A small multi-label image tagger, trained from scratch: 17.7 epochs.
Rows from block 6 of a small multi-label image tagger, named by matrix and row number. Rows with one number belong to one channel. Each number is 200 + 30 x the weight over its row's rms, rounded and kept within 0 to 999. All counts start at 0. After the name is the row's rms in percent of the matrix's.
After each channel's rows are labels from the 100 images, of 14848, where the channel reaches its highest value: "responds to" is what is common among them. Only what is clearly more common there than usual is listed. The data: photos of arthropod specimens (BIOSCAN-5M).
# convs0: first 3x3 conv (model.blocks.6.convs.0.weight, 96x96x3x3, each kernel summed), inputs 0-47
# convs1: second 3x3 conv (model.blocks.6.convs.1.weight, 96x96x3x3, transposed, each kernel summed), outputs 0-47

convs0.84,100,226,165,189,218,195,201,195,126,187,207,205,216,224,209,241,170,258,165,213,199,201,110,213,233,215,218,205,172,228,233,173,188,177,188,204,156,224,201,143,181,193,168,160,151,196,213,128,212
convs1.84,110,164,232,210,193,222,181,275,224,209,179,216,179,205,160,183,202,160,218,207,175,137,191,217,152,224,231,187,263,217,258,218,258,181,239,162,233,269,174,220,193,198,205,183,204,187,213,211,165
responds to: order Coleoptera

convs0.15,102,166,142,168,206,181,192,223,171,154,190,210,193,196,178,178,205,193,208,201,226,240,210,179,150,175,164,228,273,217,155,212,169,230,130,238,193,201,199,242,196,186,176,218,192,206,235,220,179
convs1.15,087,128,223,223,160,167,211,166,218,201,169,198,235,248,155,199,242,145,187,204,140,177,187,191,230,219,182,195,203,171,146,214,182,194,155,190,234,187,170,205,170,198,216,213,181,182,141,199,173
responds to: order Coleoptera

convs0.28,100,167,169,203,184,208,205,232,233,234,201,142,256,205,237,200,208,149,213,211,190,243,191,203,220,200,200,205,186,214,258,189,176,210,229,244,180,234,218,152,225,231,164,236,199,210,163,230,192
convs1.28,091,232,177,166,259,167,207,199,158,205,262,205,166,203,208,162,180,179,143,174,192,176,146,286,196,175,221,205,126,219,204,247,236,202,192,169,157,234,214,176,192,197,203,205,166,182,225,188,210
responds to: order Hymenoptera

convs0.23,086,250,167,268,199,232,221,237,212,221,201,236,167,211,162,225,254,208,195,203,225,193,238,169,216,154,145,214,195,216,213,182,183,162,152,218,210,205,192,196,135,164,226,206,161,177,205,131,171
convs1.23,097,139,204,183,206,258,177,203,221,243,174,170,196,200,211,178,256,191,242,192,196,207,186,166,222,184,207,234,226,160,225,141,161,182,238,185,244,199,136,201,219,165,209,195,199,236,221,182,192
responds to: order Coleoptera

convs0.72,088,242,268,214,195,206,175,170,256,177,214,240,186,159,196,157,210,259,239,260,204,185,256,205,194,217,181,204,212,128,220,241,200,247,166,205,250,202,209,198,175,210,160,209,144,204,216,215,181
convs1.72,083,201,201,236,200,193,203,245,180,255,234,139,208,257,232,207,182,213,229,211,160,187,172,207,174,152,194,224,216,164,167,219,182,174,196,227,145,201,185,239,284,156,196,219,214,200,201,215,209
responds to: order Hymenoptera

convs0.89,103,187,234,222,199,211,195,151,217,226,180,170,220,159,176,171,163,203,157,179,194,177,252,223,222,214,188,246,200,238,199,172,171,189,206,190,152,173,181,216,236,198,194,227,181,207,212,217,173
convs1.89,102,190,146,269,154,157,182,178,213,214,253,224,176,253,146,166,228,228,203,194,172,145,167,189,195,179,171,181,212,215,271,201,234,177,170,202,233,220,216,170,193,233,152,208,185,177,212,163,218
responds to: order Coleoptera

convs0.55,096,205,160,229,221,238,195,228,201,245,162,171,154,210,153,193,186,203,246,128,215,197,210,197,196,195,201,177,187,259,187,169,172,216,224,182,188,174,243,210,240,220,223,177,189,206,214,159,263
convs1.55,094,142,203,195,225,210,170,186,233,172,243,183,229,258,220,228,195,189,212,275,206,184,183,212,194,172,233,216,173,226,163,189,268,201,179,178,186,203,196,211,283,141,235,137,217,194,220,229,164
responds to: order Hymenoptera

convs0.90,100,248,214,181,198,191,217,182,195,245,235,169,196,210,168,180,197,178,219,210,177,187,227,149,202,120,188,187,236,206,196,190,203,201,188,223,193,175,187,265,189,241,117,194,230,180,230,262,216
convs1.90,097,221,139,254,169,207,206,182,195,171,201,202,165,187,234,187,220,150,225,186,226,153,160,266,200,197,244,251,203,213,206,206,160,217,177,203,213,182,213,165,206,216,202,199,235,220,193,237,224
responds to: order Diptera

convs0.18,098,180,175,156,187,212,198,242,273,202,206,174,192,207,200,176,139,234,211,187,180,151,170,223,175,135,178,227,190,234,203,217,208,191,167,208,200,214,226,211,186,137,256,148,126,165,205,233,207
convs1.18,104,223,220,180,217,177,206,166,176,226,187,237,256,160,152,190,213,157,209,142,220,193,219,193,215,238,206,175,180,230,219,144,208,246,203,192,169,152,168,226,166,215,227,250,120,224,172,175,184
responds to: order Hymenoptera

convs0.77,111,235,186,164,206,228,222,212,230,207,209,170,188,225,210,156,222,191,260,177,171,196,191,163,229,149,158,176,215,180,191,178,195,219,176,194,159,199,187,190,229,180,246,250,189,230,173,210,224
convs1.77,110,194,125,207,121,187,174,203,183,177,197,225,163,194,216,174,191,194,160,193,178,202,234,174,146,161,197,222,176,174,215,200,112,170,228,168,209,185,205,235,265,207,173,195,156,175,206,176,220
responds to: order Hymenoptera

convs0.4,095,164,192,200,228,170,149,190,150,227,212,147,191,187,229,172,220,207,224,136,179,218,173,187,179,177,126,204,217,231,174,147,178,212,245,157,206,212,194,215,220,197,190,171,164,174,131,232,188
convs1.4,107,258,207,169,182,238,205,183,181,198,187,172,215,172,218,186,165,100,224,290,230,177,237,209,195,189,232,196,166,196,199,177,206,264,187,155,146,211,232,130,207,200,186,192,249,184,177,170,205
responds to: order Hymenoptera

convs0.14,096,229,159,221,169,195,221,209,195,183,258,156,148,184,203,220,211,187,190,195,215,179,208,186,196,151,197,201,141,184,186,184,182,182,261,168,155,189,178,241,280,178,196,216,178,205,169,173,164
convs1.14,091,196,175,196,142,259,190,181,243,141,174,169,198,202,139,211,182,214,136,212,227,215,212,162,186,124,273,253,156,203,173,160,165,213,168,230,185,242,226,239,170,262,199,202,220,166,215,172,265
responds to: order Coleoptera

convs0.44,100,186,165,183,158,261,213,159,151,206,202,173,220,186,210,224,178,220,187,199,178,217,185,183,157,225,236,199,173,189,207,193,224,214,173,172,198,196,156,125,187,198,168,229,187,153,164,139,197
convs1.44,109,216,199,162,243,208,220,252,255,205,174,233,167,194,145,207,223,202,233,141,251,197,181,240,143,243,211,191,211,186,200,246,226,193,168,232,219,218,209,183,204,209,205,221,165,173,237,204,222
responds to: order Hymenoptera

convs0.9,085,186,225,204,182,205,183,172,205,230,235,183,175,189,210,181,156,230,169,156,218,210,220,174,241,166,207,160,207,195,206,213,180,187,213,176,187,169,165,208,171,145,248,249,212,243,152,143,203
convs1.9,094,164,194,233,222,217,223,201,185,188,245,256,185,232,190,212,228,186,192,219,164,231,210,217,158,241,219,221,223,202,206,163,205,234,216,179,226,259,266,158,183,202,243,170,225,208,184,204,192
responds to: order Hymenoptera

convs0.88,107,198,232,239,218,193,258,220,182,222,169,212,176,209,234,157,191,213,233,206,183,225,227,206,176,213,247,165,225,171,209,232,151,153,186,220,227,214,207,240,219,214,172,205,186,176,197,181,198
convs1.88,090,169,203,183,199,243,187,168,229,191,250,211,202,225,198,165,234,165,184,147,241,150,149,157,213,209,154,205,199,200,199,192,224,157,223,254,190,194,263,184,271,201,191,204,181,188,223,170,162
responds to: order Coleoptera

convs0.26,109,215,218,233,143,176,198,223,222,147,172,204,198,177,204,155,198,226,181,189,184,178,169,181,213,146,144,232,257,142,169,212,211,161,151,196,255,236,171,204,195,223,209,178,242,239,209,179,193
convs1.26,107,179,181,174,202,235,160,285,213,226,243,225,186,149,193,216,207,206,195,171,186,162,169,172,184,199,148,209,196,191,145,220,184,248,123,228,155,202,180,155,168,160,172,207,174,160,192,199,189
responds to: order Coleoptera

convs0.38,087,187,176,231,163,157,169,243,196,218,204,254,201,180,177,177,190,198,167,213,152,212,190,264,202,189,181,196,210,112,175,185,223,191,219,185,193,179,186,198,249,161,157,222,157,152,209,179,248
convs1.38,082,190,216,149,203,225,160,184,149,213,158,177,174,200,211,222,185,209,181,228,208,195,220,219,212,121,224,179,227,217,190,278,173,190,213,172,173,187,189,178,246,144,183,212,194,212,229,134,254
responds to: order Hymenoptera

convs0.74,106,228,199,178,180,192,201,227,266,230,201,190,170,199,183,191,185,244,175,196,204,220,215,236,203,284,217,230,221,271,208,184,210,209,219,218,228,191,207,233,139,166,189,213,227,187,200,213,245
convs1.74,099,213,181,240,209,169,211,186,183,161,223,200,224,176,226,187,193,205,173,242,209,164,169,189,207,158,163,165,230,211,171,238,220,166,135,200,151,174,213,192,253,210,225,144,169,186,209,166,215
responds to: order Hymenoptera

convs0.40,099,180,198,195,247,203,218,168,191,204,162,198,186,226,123,235,177,241,225,250,190,194,135,160,184,206,215,232,209,158,178,199,231,242,217,199,192,207,202,110,137,207,233,175,175,180,181,244,189
convs1.40,116,184,197,166,191,186,184,231,224,197,141,162,193,242,205,177,201,190,223,194,176,207,225,254,193,165,215,214,299,170,214,166,175,217,220,197,176,214,232,176,218,132,236,284,220,223,169,221,188
responds to: order Coleoptera

convs0.83,085,185,172,171,200,196,224,212,215,178,244,201,252,192,231,226,191,231,170,240,229,209,169,183,186,200,213,196,207,207,197,192,200,179,150,205,193,202,150,184,194,148,180,212,177,171,205,166,194
convs1.83,091,218,194,167,213,217,180,231,182,301,196,165,215,156,218,197,179,212,266,202,178,215,148,169,197,249,241,200,235,215,182,188,243,238,156,131,184,206,178,205,178,203,204,160,238,227,223,206,230
responds to: order Hymenoptera

convs0.37,092,184,219,249,225,206,196,178,220,212,187,184,149,261,216,205,239,167,207,186,209,128,243,190,206,170,161,208,223,221,200,205,214,215,152,209,152,189,185,212,183,168,210,266,210,145,166,221,178
convs1.37,101,183,160,182,221,180,226,218,178,206,217,161,203,211,274,215,166,232,226,236,174,262,162,217,191,199,225,169,213,215,207,171,168,188,198,186,211,134,252,181,161,223,172,213,198,205,171,290,189
responds to: order Hymenoptera

convs0.60,084,203,242,208,223,206,224,231,171,154,230,219,193,136,162,102,223,231,205,219,199,256,205,194,227,175,248,264,219,166,194,184,209,210,165,199,232,209,188,217,211,191,203,185,220,198,209,165,207
convs1.60,084,202,223,240,135,188,178,259,208,275,176,213,198,263,199,210,161,216,201,242,223,173,190,192,185,242,182,249,243,207,253,229,145,175,227,223,215,241,181,201,191,246,180,140,197,201,210,201,167
responds to: order Hymenoptera

convs0.50,115,199,203,217,135,180,204,257,185,139,181,186,245,179,188,151,200,191,183,160,184,244,240,172,204,162,187,167,234,186,232,240,124,190,196,235,201,192,221,258,188,249,223,172,252,182,245,185,148
convs1.50,108,167,203,195,220,205,186,199,195,139,123,221,208,207,196,174,189,185,180,128,152,167,194,181,223,134,139,230,229,208,156,124,135,193,170,198,195,200,219,130,179,160,205,197,163,144,155,216,160
responds to: order Coleoptera

convs0.45,119,162,194,193,174,172,172,147,193,177,195,220,223,189,212,194,195,211,201,225,144,229,278,150,187,266,169,211,231,152,185,142,184,215,204,190,174,173,164,193,272,202,208,199,199,179,186,195,208
convs1.45,120,184,174,203,153,224,188,189,182,182,203,209,228,204,169,171,145,210,162,162,142,177,166,198,195,163,156,172,188,172,206,251,168,223,210,184,247,193,193,179,204,137,206,187,179,235,214,149,181
responds to: order Coleoptera

convs0.3,107,202,163,196,195,185,172,224,185,207,229,150,200,216,185,181,174,181,218,158,203,248,221,205,169,147,226,170,209,235,232,104,206,219,220,207,116,173,230,180,231,220,145,198,198,208,199,231,177
convs1.3,100,237,164,217,204,185,192,177,141,185,206,207,241,170,208,218,159,231,205,224,220,207,168,152,181,227,168,209,220,161,194,186,241,213,175,199,169,147,217,202,186,159,299,246,198,179,173,195,219
responds to: order Hymenoptera

convs0.1,111,232,181,193,159,241,226,230,217,239,179,215,172,194,151,160,216,191,254,240,190,182,171,168,201,188,150,171,215,161,190,234,225,207,177,255,163,214,241,236,241,231,237,153,192,242,233,171,175
convs1.1,091,179,126,193,165,212,206,203,230,212,172,170,159,178,185,168,230,165,195,197,151,171,198,149,212,188,189,168,190,192,249,188,141,224,152,207,164,181,202,212,144,196,250,163,229,169,228,182,224
responds to: order Hymenoptera

convs0.57,103,204,199,174,165,136,191,143,178,241,204,186,206,197,233,195,167,161,177,198,247,164,144,221,196,151,219,186,209,141,247,152,184,208,162,199,231,225,132,170,193,211,158,214,199,252,230,263,191
convs1.57,106,222,252,211,238,172,221,216,174,211,220,239,219,258,154,163,213,156,214,229,187,145,179,229,222,145,183,226,212,221,187,150,202,225,253,224,234,183,172,164,223,206,199,178,244,212,189,206,167
responds to: order Diptera

convs0.54,099,219,197,218,194,252,211,158,214,239,186,261,207,223,235,174,164,127,196,228,240,165,229,215,206,159,195,200,201,223,208,144,183,176,201,199,232,167,194,167,188,215,176,171,177,225,208,235,228
convs1.54,103,228,186,182,151,180,182,172,142,152,157,176,156,215,211,178,231,187,188,194,192,244,175,185,180,202,235,145,200,145,236,216,172,200,189,189,178,187,164,216,282,149,195,232,207,189,192,138,197
responds to: order Coleoptera

convs0.21,098,185,240,196,206,220,197,225,190,231,245,136,217,161,212,216,149,234,153,216,219,212,183,246,205,197,219,243,171,197,196,159,212,205,158,175,155,177,232,165,144,152,172,218,247,222,220,186,177
convs1.21,106,165,189,207,227,190,229,248,212,162,204,225,205,214,196,192,197,180,211,215,202,165,219,208,255,122,261,211,201,224,199,290,189,171,158,182,210,191,196,203,181,228,214,157,182,193,207,204,173
responds to: order Diptera

convs0.34,153,205,216,196,179,197,221,211,208,192,188,117,194,193,251,219,203,224,188,203,225,206,279,231,200,217,217,191,183,185,157,233,214,188,186,183,149,211,135,214,215,232,268,189,209,242,196,182,193
convs1.34,112,181,206,198,223,258,128,210,186,187,162,179,132,207,177,177,211,180,189,147,213,228,156,134,208,196,139,168,200,230,212,187,197,223,210,235,202,175,307,158,199,220,161,210,159,184,201,220,198
responds to: order Coleoptera

convs0.92,110,236,270,262,198,217,198,236,177,178,187,180,200,173,217,177,187,154,158,181,212,181,159,171,197,142,169,187,209,224,200,208,201,171,207,213,199,201,274,245,229,254,191,190,244,190,200,192,205
convs1.92,102,174,168,125,175,183,137,197,163,123,206,230,220,249,176,183,193,182,157,209,168,200,217,174,174,197,176,206,151,153,184,192,185,236,203,189,186,189,131,202,179,195,189,241,148,221,220,142,170
responds to: order Coleoptera

convs0.10,089,248,171,190,209,174,237,194,173,225,235,178,191,180,202,186,242,194,155,216,179,249,142,207,256,159,227,241,166,219,181,162,234,184,204,184,198,241,157,194,156,208,177,242,199,217,232,208,166
convs1.10,114,144,217,235,178,227,202,198,200,223,300,199,221,227,215,229,208,232,211,158,199,196,171,214,237,193,200,218,257,160,270,235,185,217,185,186,165,155,184,185,227,203,210,161,165,165,155,201,205
responds to: order Diptera

convs0.6,100,185,196,157,151,233,236,228,196,169,213,172,200,227,217,196,172,203,194,257,193,191,183,227,192,189,183,201,156,173,186,179,230,233,174,170,195,223,190,174,218,212,159,186,151,181,192,203,261
convs1.6,100,207,192,243,159,147,179,130,233,168,182,237,181,220,184,157,209,194,174,195,215,208,212,222,194,140,161,177,171,233,211,195,214,192,202,183,267,231,143,248,190,191,202,160,181,178,202,209,136
responds to: order Coleoptera

convs0.82,105,181,145,200,224,170,180,185,228,204,220,199,213,167,204,207,249,225,202,261,219,183,227,226,203,254,198,190,210,215,182,228,275,210,187,161,162,196,232,156,170,161,205,205,162,184,199,198,197
convs1.82,108,158,236,189,240,149,183,231,203,169,165,231,175,246,183,145,190,166,199,174,215,200,205,179,186,186,261,213,194,155,209,187,169,181,201,192,219,212,206,203,232,211,178,177,250,211,194,247,213
responds to: order Coleoptera

convs0.41,099,227,227,196,225,172,197,132,145,232,233,181,192,201,190,203,225,232,206,257,140,171,191,191,168,207,179,218,158,224,194,168,199,256,184,137,227,227,165,167,209,216,188,166,192,246,172,216,191
convs1.41,106,204,186,215,183,190,193,200,202,222,132,181,180,229,251,193,175,202,207,220,221,243,246,187,220,168,199,202,272,191,209,126,203,189,187,169,215,256,243,176,216,169,225,209,262,165,176,234,191
responds to: order Hymenoptera

convs0.29,087,193,177,201,140,205,199,194,240,207,189,252,217,201,243,234,214,148,141,125,244,226,220,187,256,176,234,162,228,213,210,163,192,209,218,208,160,190,182,230,220,185,166,158,242,201,232,229,184
convs1.29,107,193,199,173,229,191,214,167,189,211,215,182,187,162,227,194,166,160,159,252,194,183,211,191,192,242,177,212,154,173,167,216,209,222,177,164,261,191,149,215,257,191,197,241,191,185,198,175,225
responds to: order Diptera

convs0.12,092,173,137,164,187,144,167,134,179,195,211,130,211,220,219,249,155,175,178,228,191,170,184,194,242,254,190,231,269,226,170,207,232,184,216,140,134,182,200,227,157,160,211,170,196,172,186,212,190
convs1.12,095,232,191,160,198,138,236,188,227,178,250,227,216,207,220,169,231,166,257,200,218,201,277,175,179,211,230,154,183,210,230,174,181,205,199,206,169,211,213,156,215,253,235,154,215,188,204,173,232
responds to: order Hymenoptera

convs0.51,095,170,187,148,222,192,182,235,157,191,207,236,217,177,209,252,200,197,216,196,207,201,169,168,193,175,231,201,244,189,185,207,185,189,153,188,205,187,239,207,190,232,228,191,227,180,192,110,207
convs1.51,095,223,180,171,195,212,177,184,181,179,225,195,269,213,164,182,201,150,168,220,197,187,179,198,148,232,143,208,184,197,222,179,217,191,190,203,267,202,193,128,197,158,214,127,187,189,245,155,251
responds to: order Hymenoptera

convs0.27,100,229,278,178,211,207,211,149,226,274,231,182,197,196,175,224,173,230,156,187,202,171,196,184,206,223,198,209,175,242,180,192,231,202,118,154,176,189,214,235,187,191,200,183,241,162,244,202,177
convs1.27,106,187,163,218,181,200,180,194,205,232,202,199,208,200,214,166,251,193,167,197,157,239,220,174,250,185,185,248,239,195,160,158,234,151,231,186,198,177,171,184,132,198,165,201,222,173,181,184,156
responds to: order Coleoptera

convs0.91,126,207,240,193,215,101,197,276,256,197,239,205,189,204,230,214,212,210,203,181,230,234,197,218,215,197,176,196,213,193,193,171,234,200,129,201,186,191,189,205,188,215,226,197,85,156,175,214,221
convs1.91,112,254,133,219,194,139,180,152,180,226,222,177,207,253,177,197,183,233,198,241,190,180,195,208,219,154,169,190,184,211,184,193,172,220,207,194,218,169,237,161,245,188,201,199,139,201,190,180,239
responds to: order Coleoptera

convs0.71,091,188,217,199,214,146,177,176,168,189,159,189,197,185,174,195,207,193,195,204,142,226,220,241,226,216,132,222,237,198,141,218,153,205,156,171,219,233,242,181,186,251,152,227,196,217,214,210,222
convs1.71,100,221,245,164,214,196,193,259,183,137,272,169,219,228,209,234,188,167,217,204,161,174,225,201,194,175,192,209,184,223,263,242,178,221,226,191,190,177,202,176,223,194,210,180,142,146,169,201,195
responds to: order Diptera

convs0.20,105,224,167,185,152,203,210,258,180,219,162,182,208,217,264,169,163,192,187,205,185,201,148,217,200,169,142,182,300,235,176,174,199,254,181,181,217,194,201,176,248,197,168,191,174,152,114,219,221
convs1.20,097,232,148,214,161,212,182,152,186,134,214,212,229,164,167,236,162,176,169,273,237,210,252,179,205,194,193,196,125,228,162,185,186,210,209,180,200,179,198,265,219,221,174,226,233,175,192,200,209
responds to: order Hymenoptera

convs0.36,092,200,194,225,195,227,180,228,237,202,224,235,192,240,157,168,164,219,203,170,197,167,199,252,255,217,199,169,191,294,216,213,207,189,219,195,205,195,158,234,180,232,253,249,198,213,229,223,195
convs1.36,078,189,206,187,215,145,115,196,163,179,253,187,202,230,190,185,206,220,159,209,142,208,167,203,199,199,159,225,190,164,221,198,242,241,186,177,154,182,232,165,277,174,172,114,218,204,180,200,165
responds to: order Hymenoptera

convs0.59,113,213,157,210,198,210,174,182,204,235,163,88,202,176,232,210,201,186,254,217,193,217,154,235,152,187,221,242,235,225,181,173,200,186,200,170,144,182,209,202,192,207,154,214,159,197,183,256,241
convs1.59,110,215,208,219,234,176,209,177,145,169,179,209,220,197,156,198,172,189,169,234,163,139,140,233,247,177,178,177,212,181,186,160,192,237,174,211,253,143,231,160,240,199,257,209,197,216,192,191,205
responds to: order Coleoptera