Weights of a small multi-label image tagger.
Model: 3.42M parameters, norm batchnorm, activation silu.
Training: muon at rate 0.011, 13500 steps, batches of 256.
Data: trained on photos of arthropod specimens (BIOSCAN-5M), 195000 training examples.
Rows from block 3 of a small multi-label image tagger, named by matrix and row number. Rows with one number belong to one channel. Each number is 500 + 50 x the weight over its row's rms, rounded and kept within 0 to 999. All counts start at 0. Numbers have three digits each.
After each channel's rows are labels from the 100 images, of 14848, where the channel reaches its highest value: "top examples" is what is common among them. Only what is clearly more common there than usual is listed. The data: photos of arthropod specimens (BIOSCAN-5M).
# convs0: first 3x3 conv, stride 2 (model.blocks.3.convs.0.weight, 96x64x3x3, each kernel summed), inputs 0-63
# convs1: second 3x3 conv (model.blocks.3.convs.1.weight, 96x96x3x3, transposed, each kernel summed), outputs 0-95

convs0.6:403470520519444485450582484515508381493408524528488486637511486503496360535516457474523516505521518456500421447531438515455481454546460529504565462425515436454517547475538489390429509466506465
convs1.6:533559512522453497545485500433544474556604496478489433562396571482470493452403543453592468424504448559520509481519493499541476522450546456505449518389528509460491452482457520408399527551457472523528409542517395519535368559542459509526523538466509548428494554524509563486479623449531471480
top examples: order Coleoptera

convs0.86:460533547557514547570509436504539408511519413491500430595529568415496540441511545441525453513474444494471445506469446437455559430436511546492392472560509457437547436521477507443515452503619479
convs1.86:463474478456495446475422491587480456506486511414490477546453527539512491509517427513446600562643555481557442501496453468532551422541551414562471467497429534481321492503439437466523537497431556581551517484607502514477458536463496498452434545433450497506483509408488535519462509450518446479
top examples: order Coleoptera

convs0.92:585529497472522535471447469430510513518502495496420484442514485529513542499564488509539435449429467549543469560460419539465446530462412437492397477461577495433498593481517580542529438478657515
convs1.92:469506538488478517585536446378519518481448509479381447539533537478484511414469511520539562507504507468475503441492504527515436524471488470486540614559476429459494552529535507492503560529505457552485597580503469480437513489578510489521403365493536519651567520505444629528486435501441477443
top examples: order Coleoptera

convs0.65:576485484567400600521532523589333480533488507420473458493454467577489531470599448494581591502516538478452489456449448536540536467535510480476479540553482519524537580519460486488462499551506551
convs1.65:521470541519489504670487546459419576473435452590527517558499526487523487462557478416527539498520490402523458512485480566434553483393563474530462436448573474499495467588570534460572533519480546490556558469510551549433469563597498583419464483476520538589462552514477500563502478438535545481
top examples: order Hymenoptera

convs0.61:514521483396422462499509582447517555486533506518465566530492560404458445504595387544548499553427571542543485505433435483494450572496491431421395475483457466538485481457553516436513489444537516
convs1.61:497530509446479508434479549548398551538505454614382521490489491549544448480510530591470477516543493493504525456455465412353525458622418503472432549495522468539449483491478527521535506436472555446549565494454484460456448437466479496595461501469497488577580558501547503477578524574494534602
top examples: order Hymenoptera

convs0.94:435504506378578469531494524434515494461439478534505526493455502466572378460592511514533592588488450480441518384543538521543533524443488394441493499534456474442567516500550557533532495480449483
convs1.94:379558482454535469513511540482492522491476438561506544488512395609390548600525555551466507466456528561477520471523550486549558520509466500481581455508555506550484471556477503534477521523499476515584599424511592458489492538402501503559498583459470545529494489413518517622605398516498536518
top examples: order Hymenoptera

convs0.91:379480511426508499489454461444457638465493476534521520379535462497521474522396510529553492522398493504406524483515465513559504567498480565533440602520459493453536484453584552529484441510503533
convs1.91:535499535495600531542485464561597497484466551553484411457484487538418415509552435539463518591444556439483528533482635487485503514540485613470525408546598504493516498503529500498423478557453486532475455475465559625492614531481436545530447488540461511480528479593469471489546408463508454509
top examples: order Hymenoptera

convs0.88:527451444444559523561472515476530597445447438390514490591443549411491455582542492514556480483459541432555503461534533493465441540493564450494387471511478451400542514494459513547569482434448493
convs1.88:438631429481494405522605497419492469520502495416523585502489523623521480469478502582470502544448515475498520467563546492542621511539384565485413559500523469502477579436539547467540512587491480501456453457450563505507464437413480529509507490456450498469527470522449567453449425493470525437
top examples: order Hymenoptera

convs0.73:511510465466490569567551489460460516504521553517486596498496538548539455509537449518517538451372508473463508412462354493511496559531515425476490428480537425493429533522425477384411538524478440
convs1.73:470516515528465472596479538609488575463576547548507485512547535467486555464593500434523599473526508532531469533432535398592565445453533521483536429508461469491482455533475458511564461489536515523562531491481487535465416597408416444450576522567463477504466475534575416522489554528550474370
top examples: order Diptera

convs0.63:494486454436539485539498503509535565469549603479588511483415505447516521420558530548594598546456477475486518453585439446490510449429544534524516469478511497429556491490462505532532511589341498
convs1.63:489555465552499495407450498434496477599438475527632494531511471536575505626465467520516546588524501508498479486524623506509534554512545503418574418565479501480465515475568546459484489544521512534476456503521490526577460492475541391394572565450468475454475421435460564503457427528576460517
top examples: order Hymenoptera

convs0.51:647504504553506578509467551488438475476493540466607527509462538478611462442529450548614506582426489488392520455443458498521501454520495484495466502505565506534470476505480568577584535459548490
convs1.51:440535448528514475518475549457445507518539447507520584552510511558587533524553566399495593482499511412519466447533539601516488455347564475469513457540551533527412578467438558488531549499528497561539502525556467490487471545485441504387626578526488468523452533561504540543467519512506500395
top examples: family Drosophilidae; order Hemiptera

convs0.11:439433436517533441524525583478569495472485520507415524412444483498407525548492548537554520533557449483582564470514446437609501507474457568443572527515405479540495459421499482471519464420419538
convs1.11:514518486541509519545542546613476512604509507457554481555474495555497603515482502538476425532488440504485516515540467500535514465548646542540400349499535544487547514541532494410544482528490516424573485480543548547518604464440466424439507502519426491439498598499545485541451522576570479441
top examples: order Hemiptera

convs0.81:504512434550449460554425531480643520538494505486406518496509496507501482578415422403485566538557477463405461512525532514538434452510512521522526601422509509493465452497567540452391466537470515
convs1.81:435469481492491481419462458539491457520437494490510544513509571466556543616518535428485572472516473468454450568563485559554492468457460462526504417515531557423475577558556517521456552435446496485635558470524506519516490583633527483477534466566589584521466497471390555478467587552544506544
top examples: order Hemiptera

convs0.71:461447532465554467479484473564499564546503507459507659458503437447495605595533490466540432532460487496388451496490516462536460423475483550566484424415468515475556518592491518545514488419511518
convs1.71:470537628491483476457464466607506491532457482643607521572510545488485539417441565504489522545533507439584495556513559549520394481431411478472459469514482486445520499465537557465433454602504490506518506427593518505545502506458457578511493426493551442409506574458491519545460476573501522490
top examples: order Hemiptera

convs0.39:481553444568478519424421569558559501385529529493426510445616469496492404442497473487428445512531467504482472585480492508523510418518525537560473454432455449562483497575504414513455429522561491
convs1.39:478459567420526516535398591447448579450504477442520531491513553530545589492527478459445460467507483585504589510468563570495568438481519493607477468527518484530487517533535468470429519534522553497597485439532557476476476487455529470397500475609490557544406417497491500531384575559544436449
top examples: order Hemiptera

convs0.69:388450463502556509534481540495498456465456576521499507332454530444482421504462483516528535551557521461491530476479487542551450523564553484483429548438528455464582532528568596523588593508532499
convs1.69:581424499476503542531493634554426417505512555436412499475412426572490454455514571479506441491497434501490487526441454544491528467531498434499399415478525483526547438589511517508463546522603489539454479509509572432600455520503515528530521464500556499545476494553579489559501532462647477545
top examples: order Hymenoptera

convs0.83:543418536505649414471548425481478564540626333503476496603522488514475500466501495545486488507557486487506526517482513511494512463434547543482492510510521476517458490506519490429584535518596445
convs1.83:547476433521515452375529566439541496539439539526514459535518526515482481450526515545523546617517478591468522477588580556448437559582511505455607580470489432525543618508490527515449539566558451493467546517537496452484538383581518523580435496479519509483458519539501570513448507468417431526
top examples: order Hymenoptera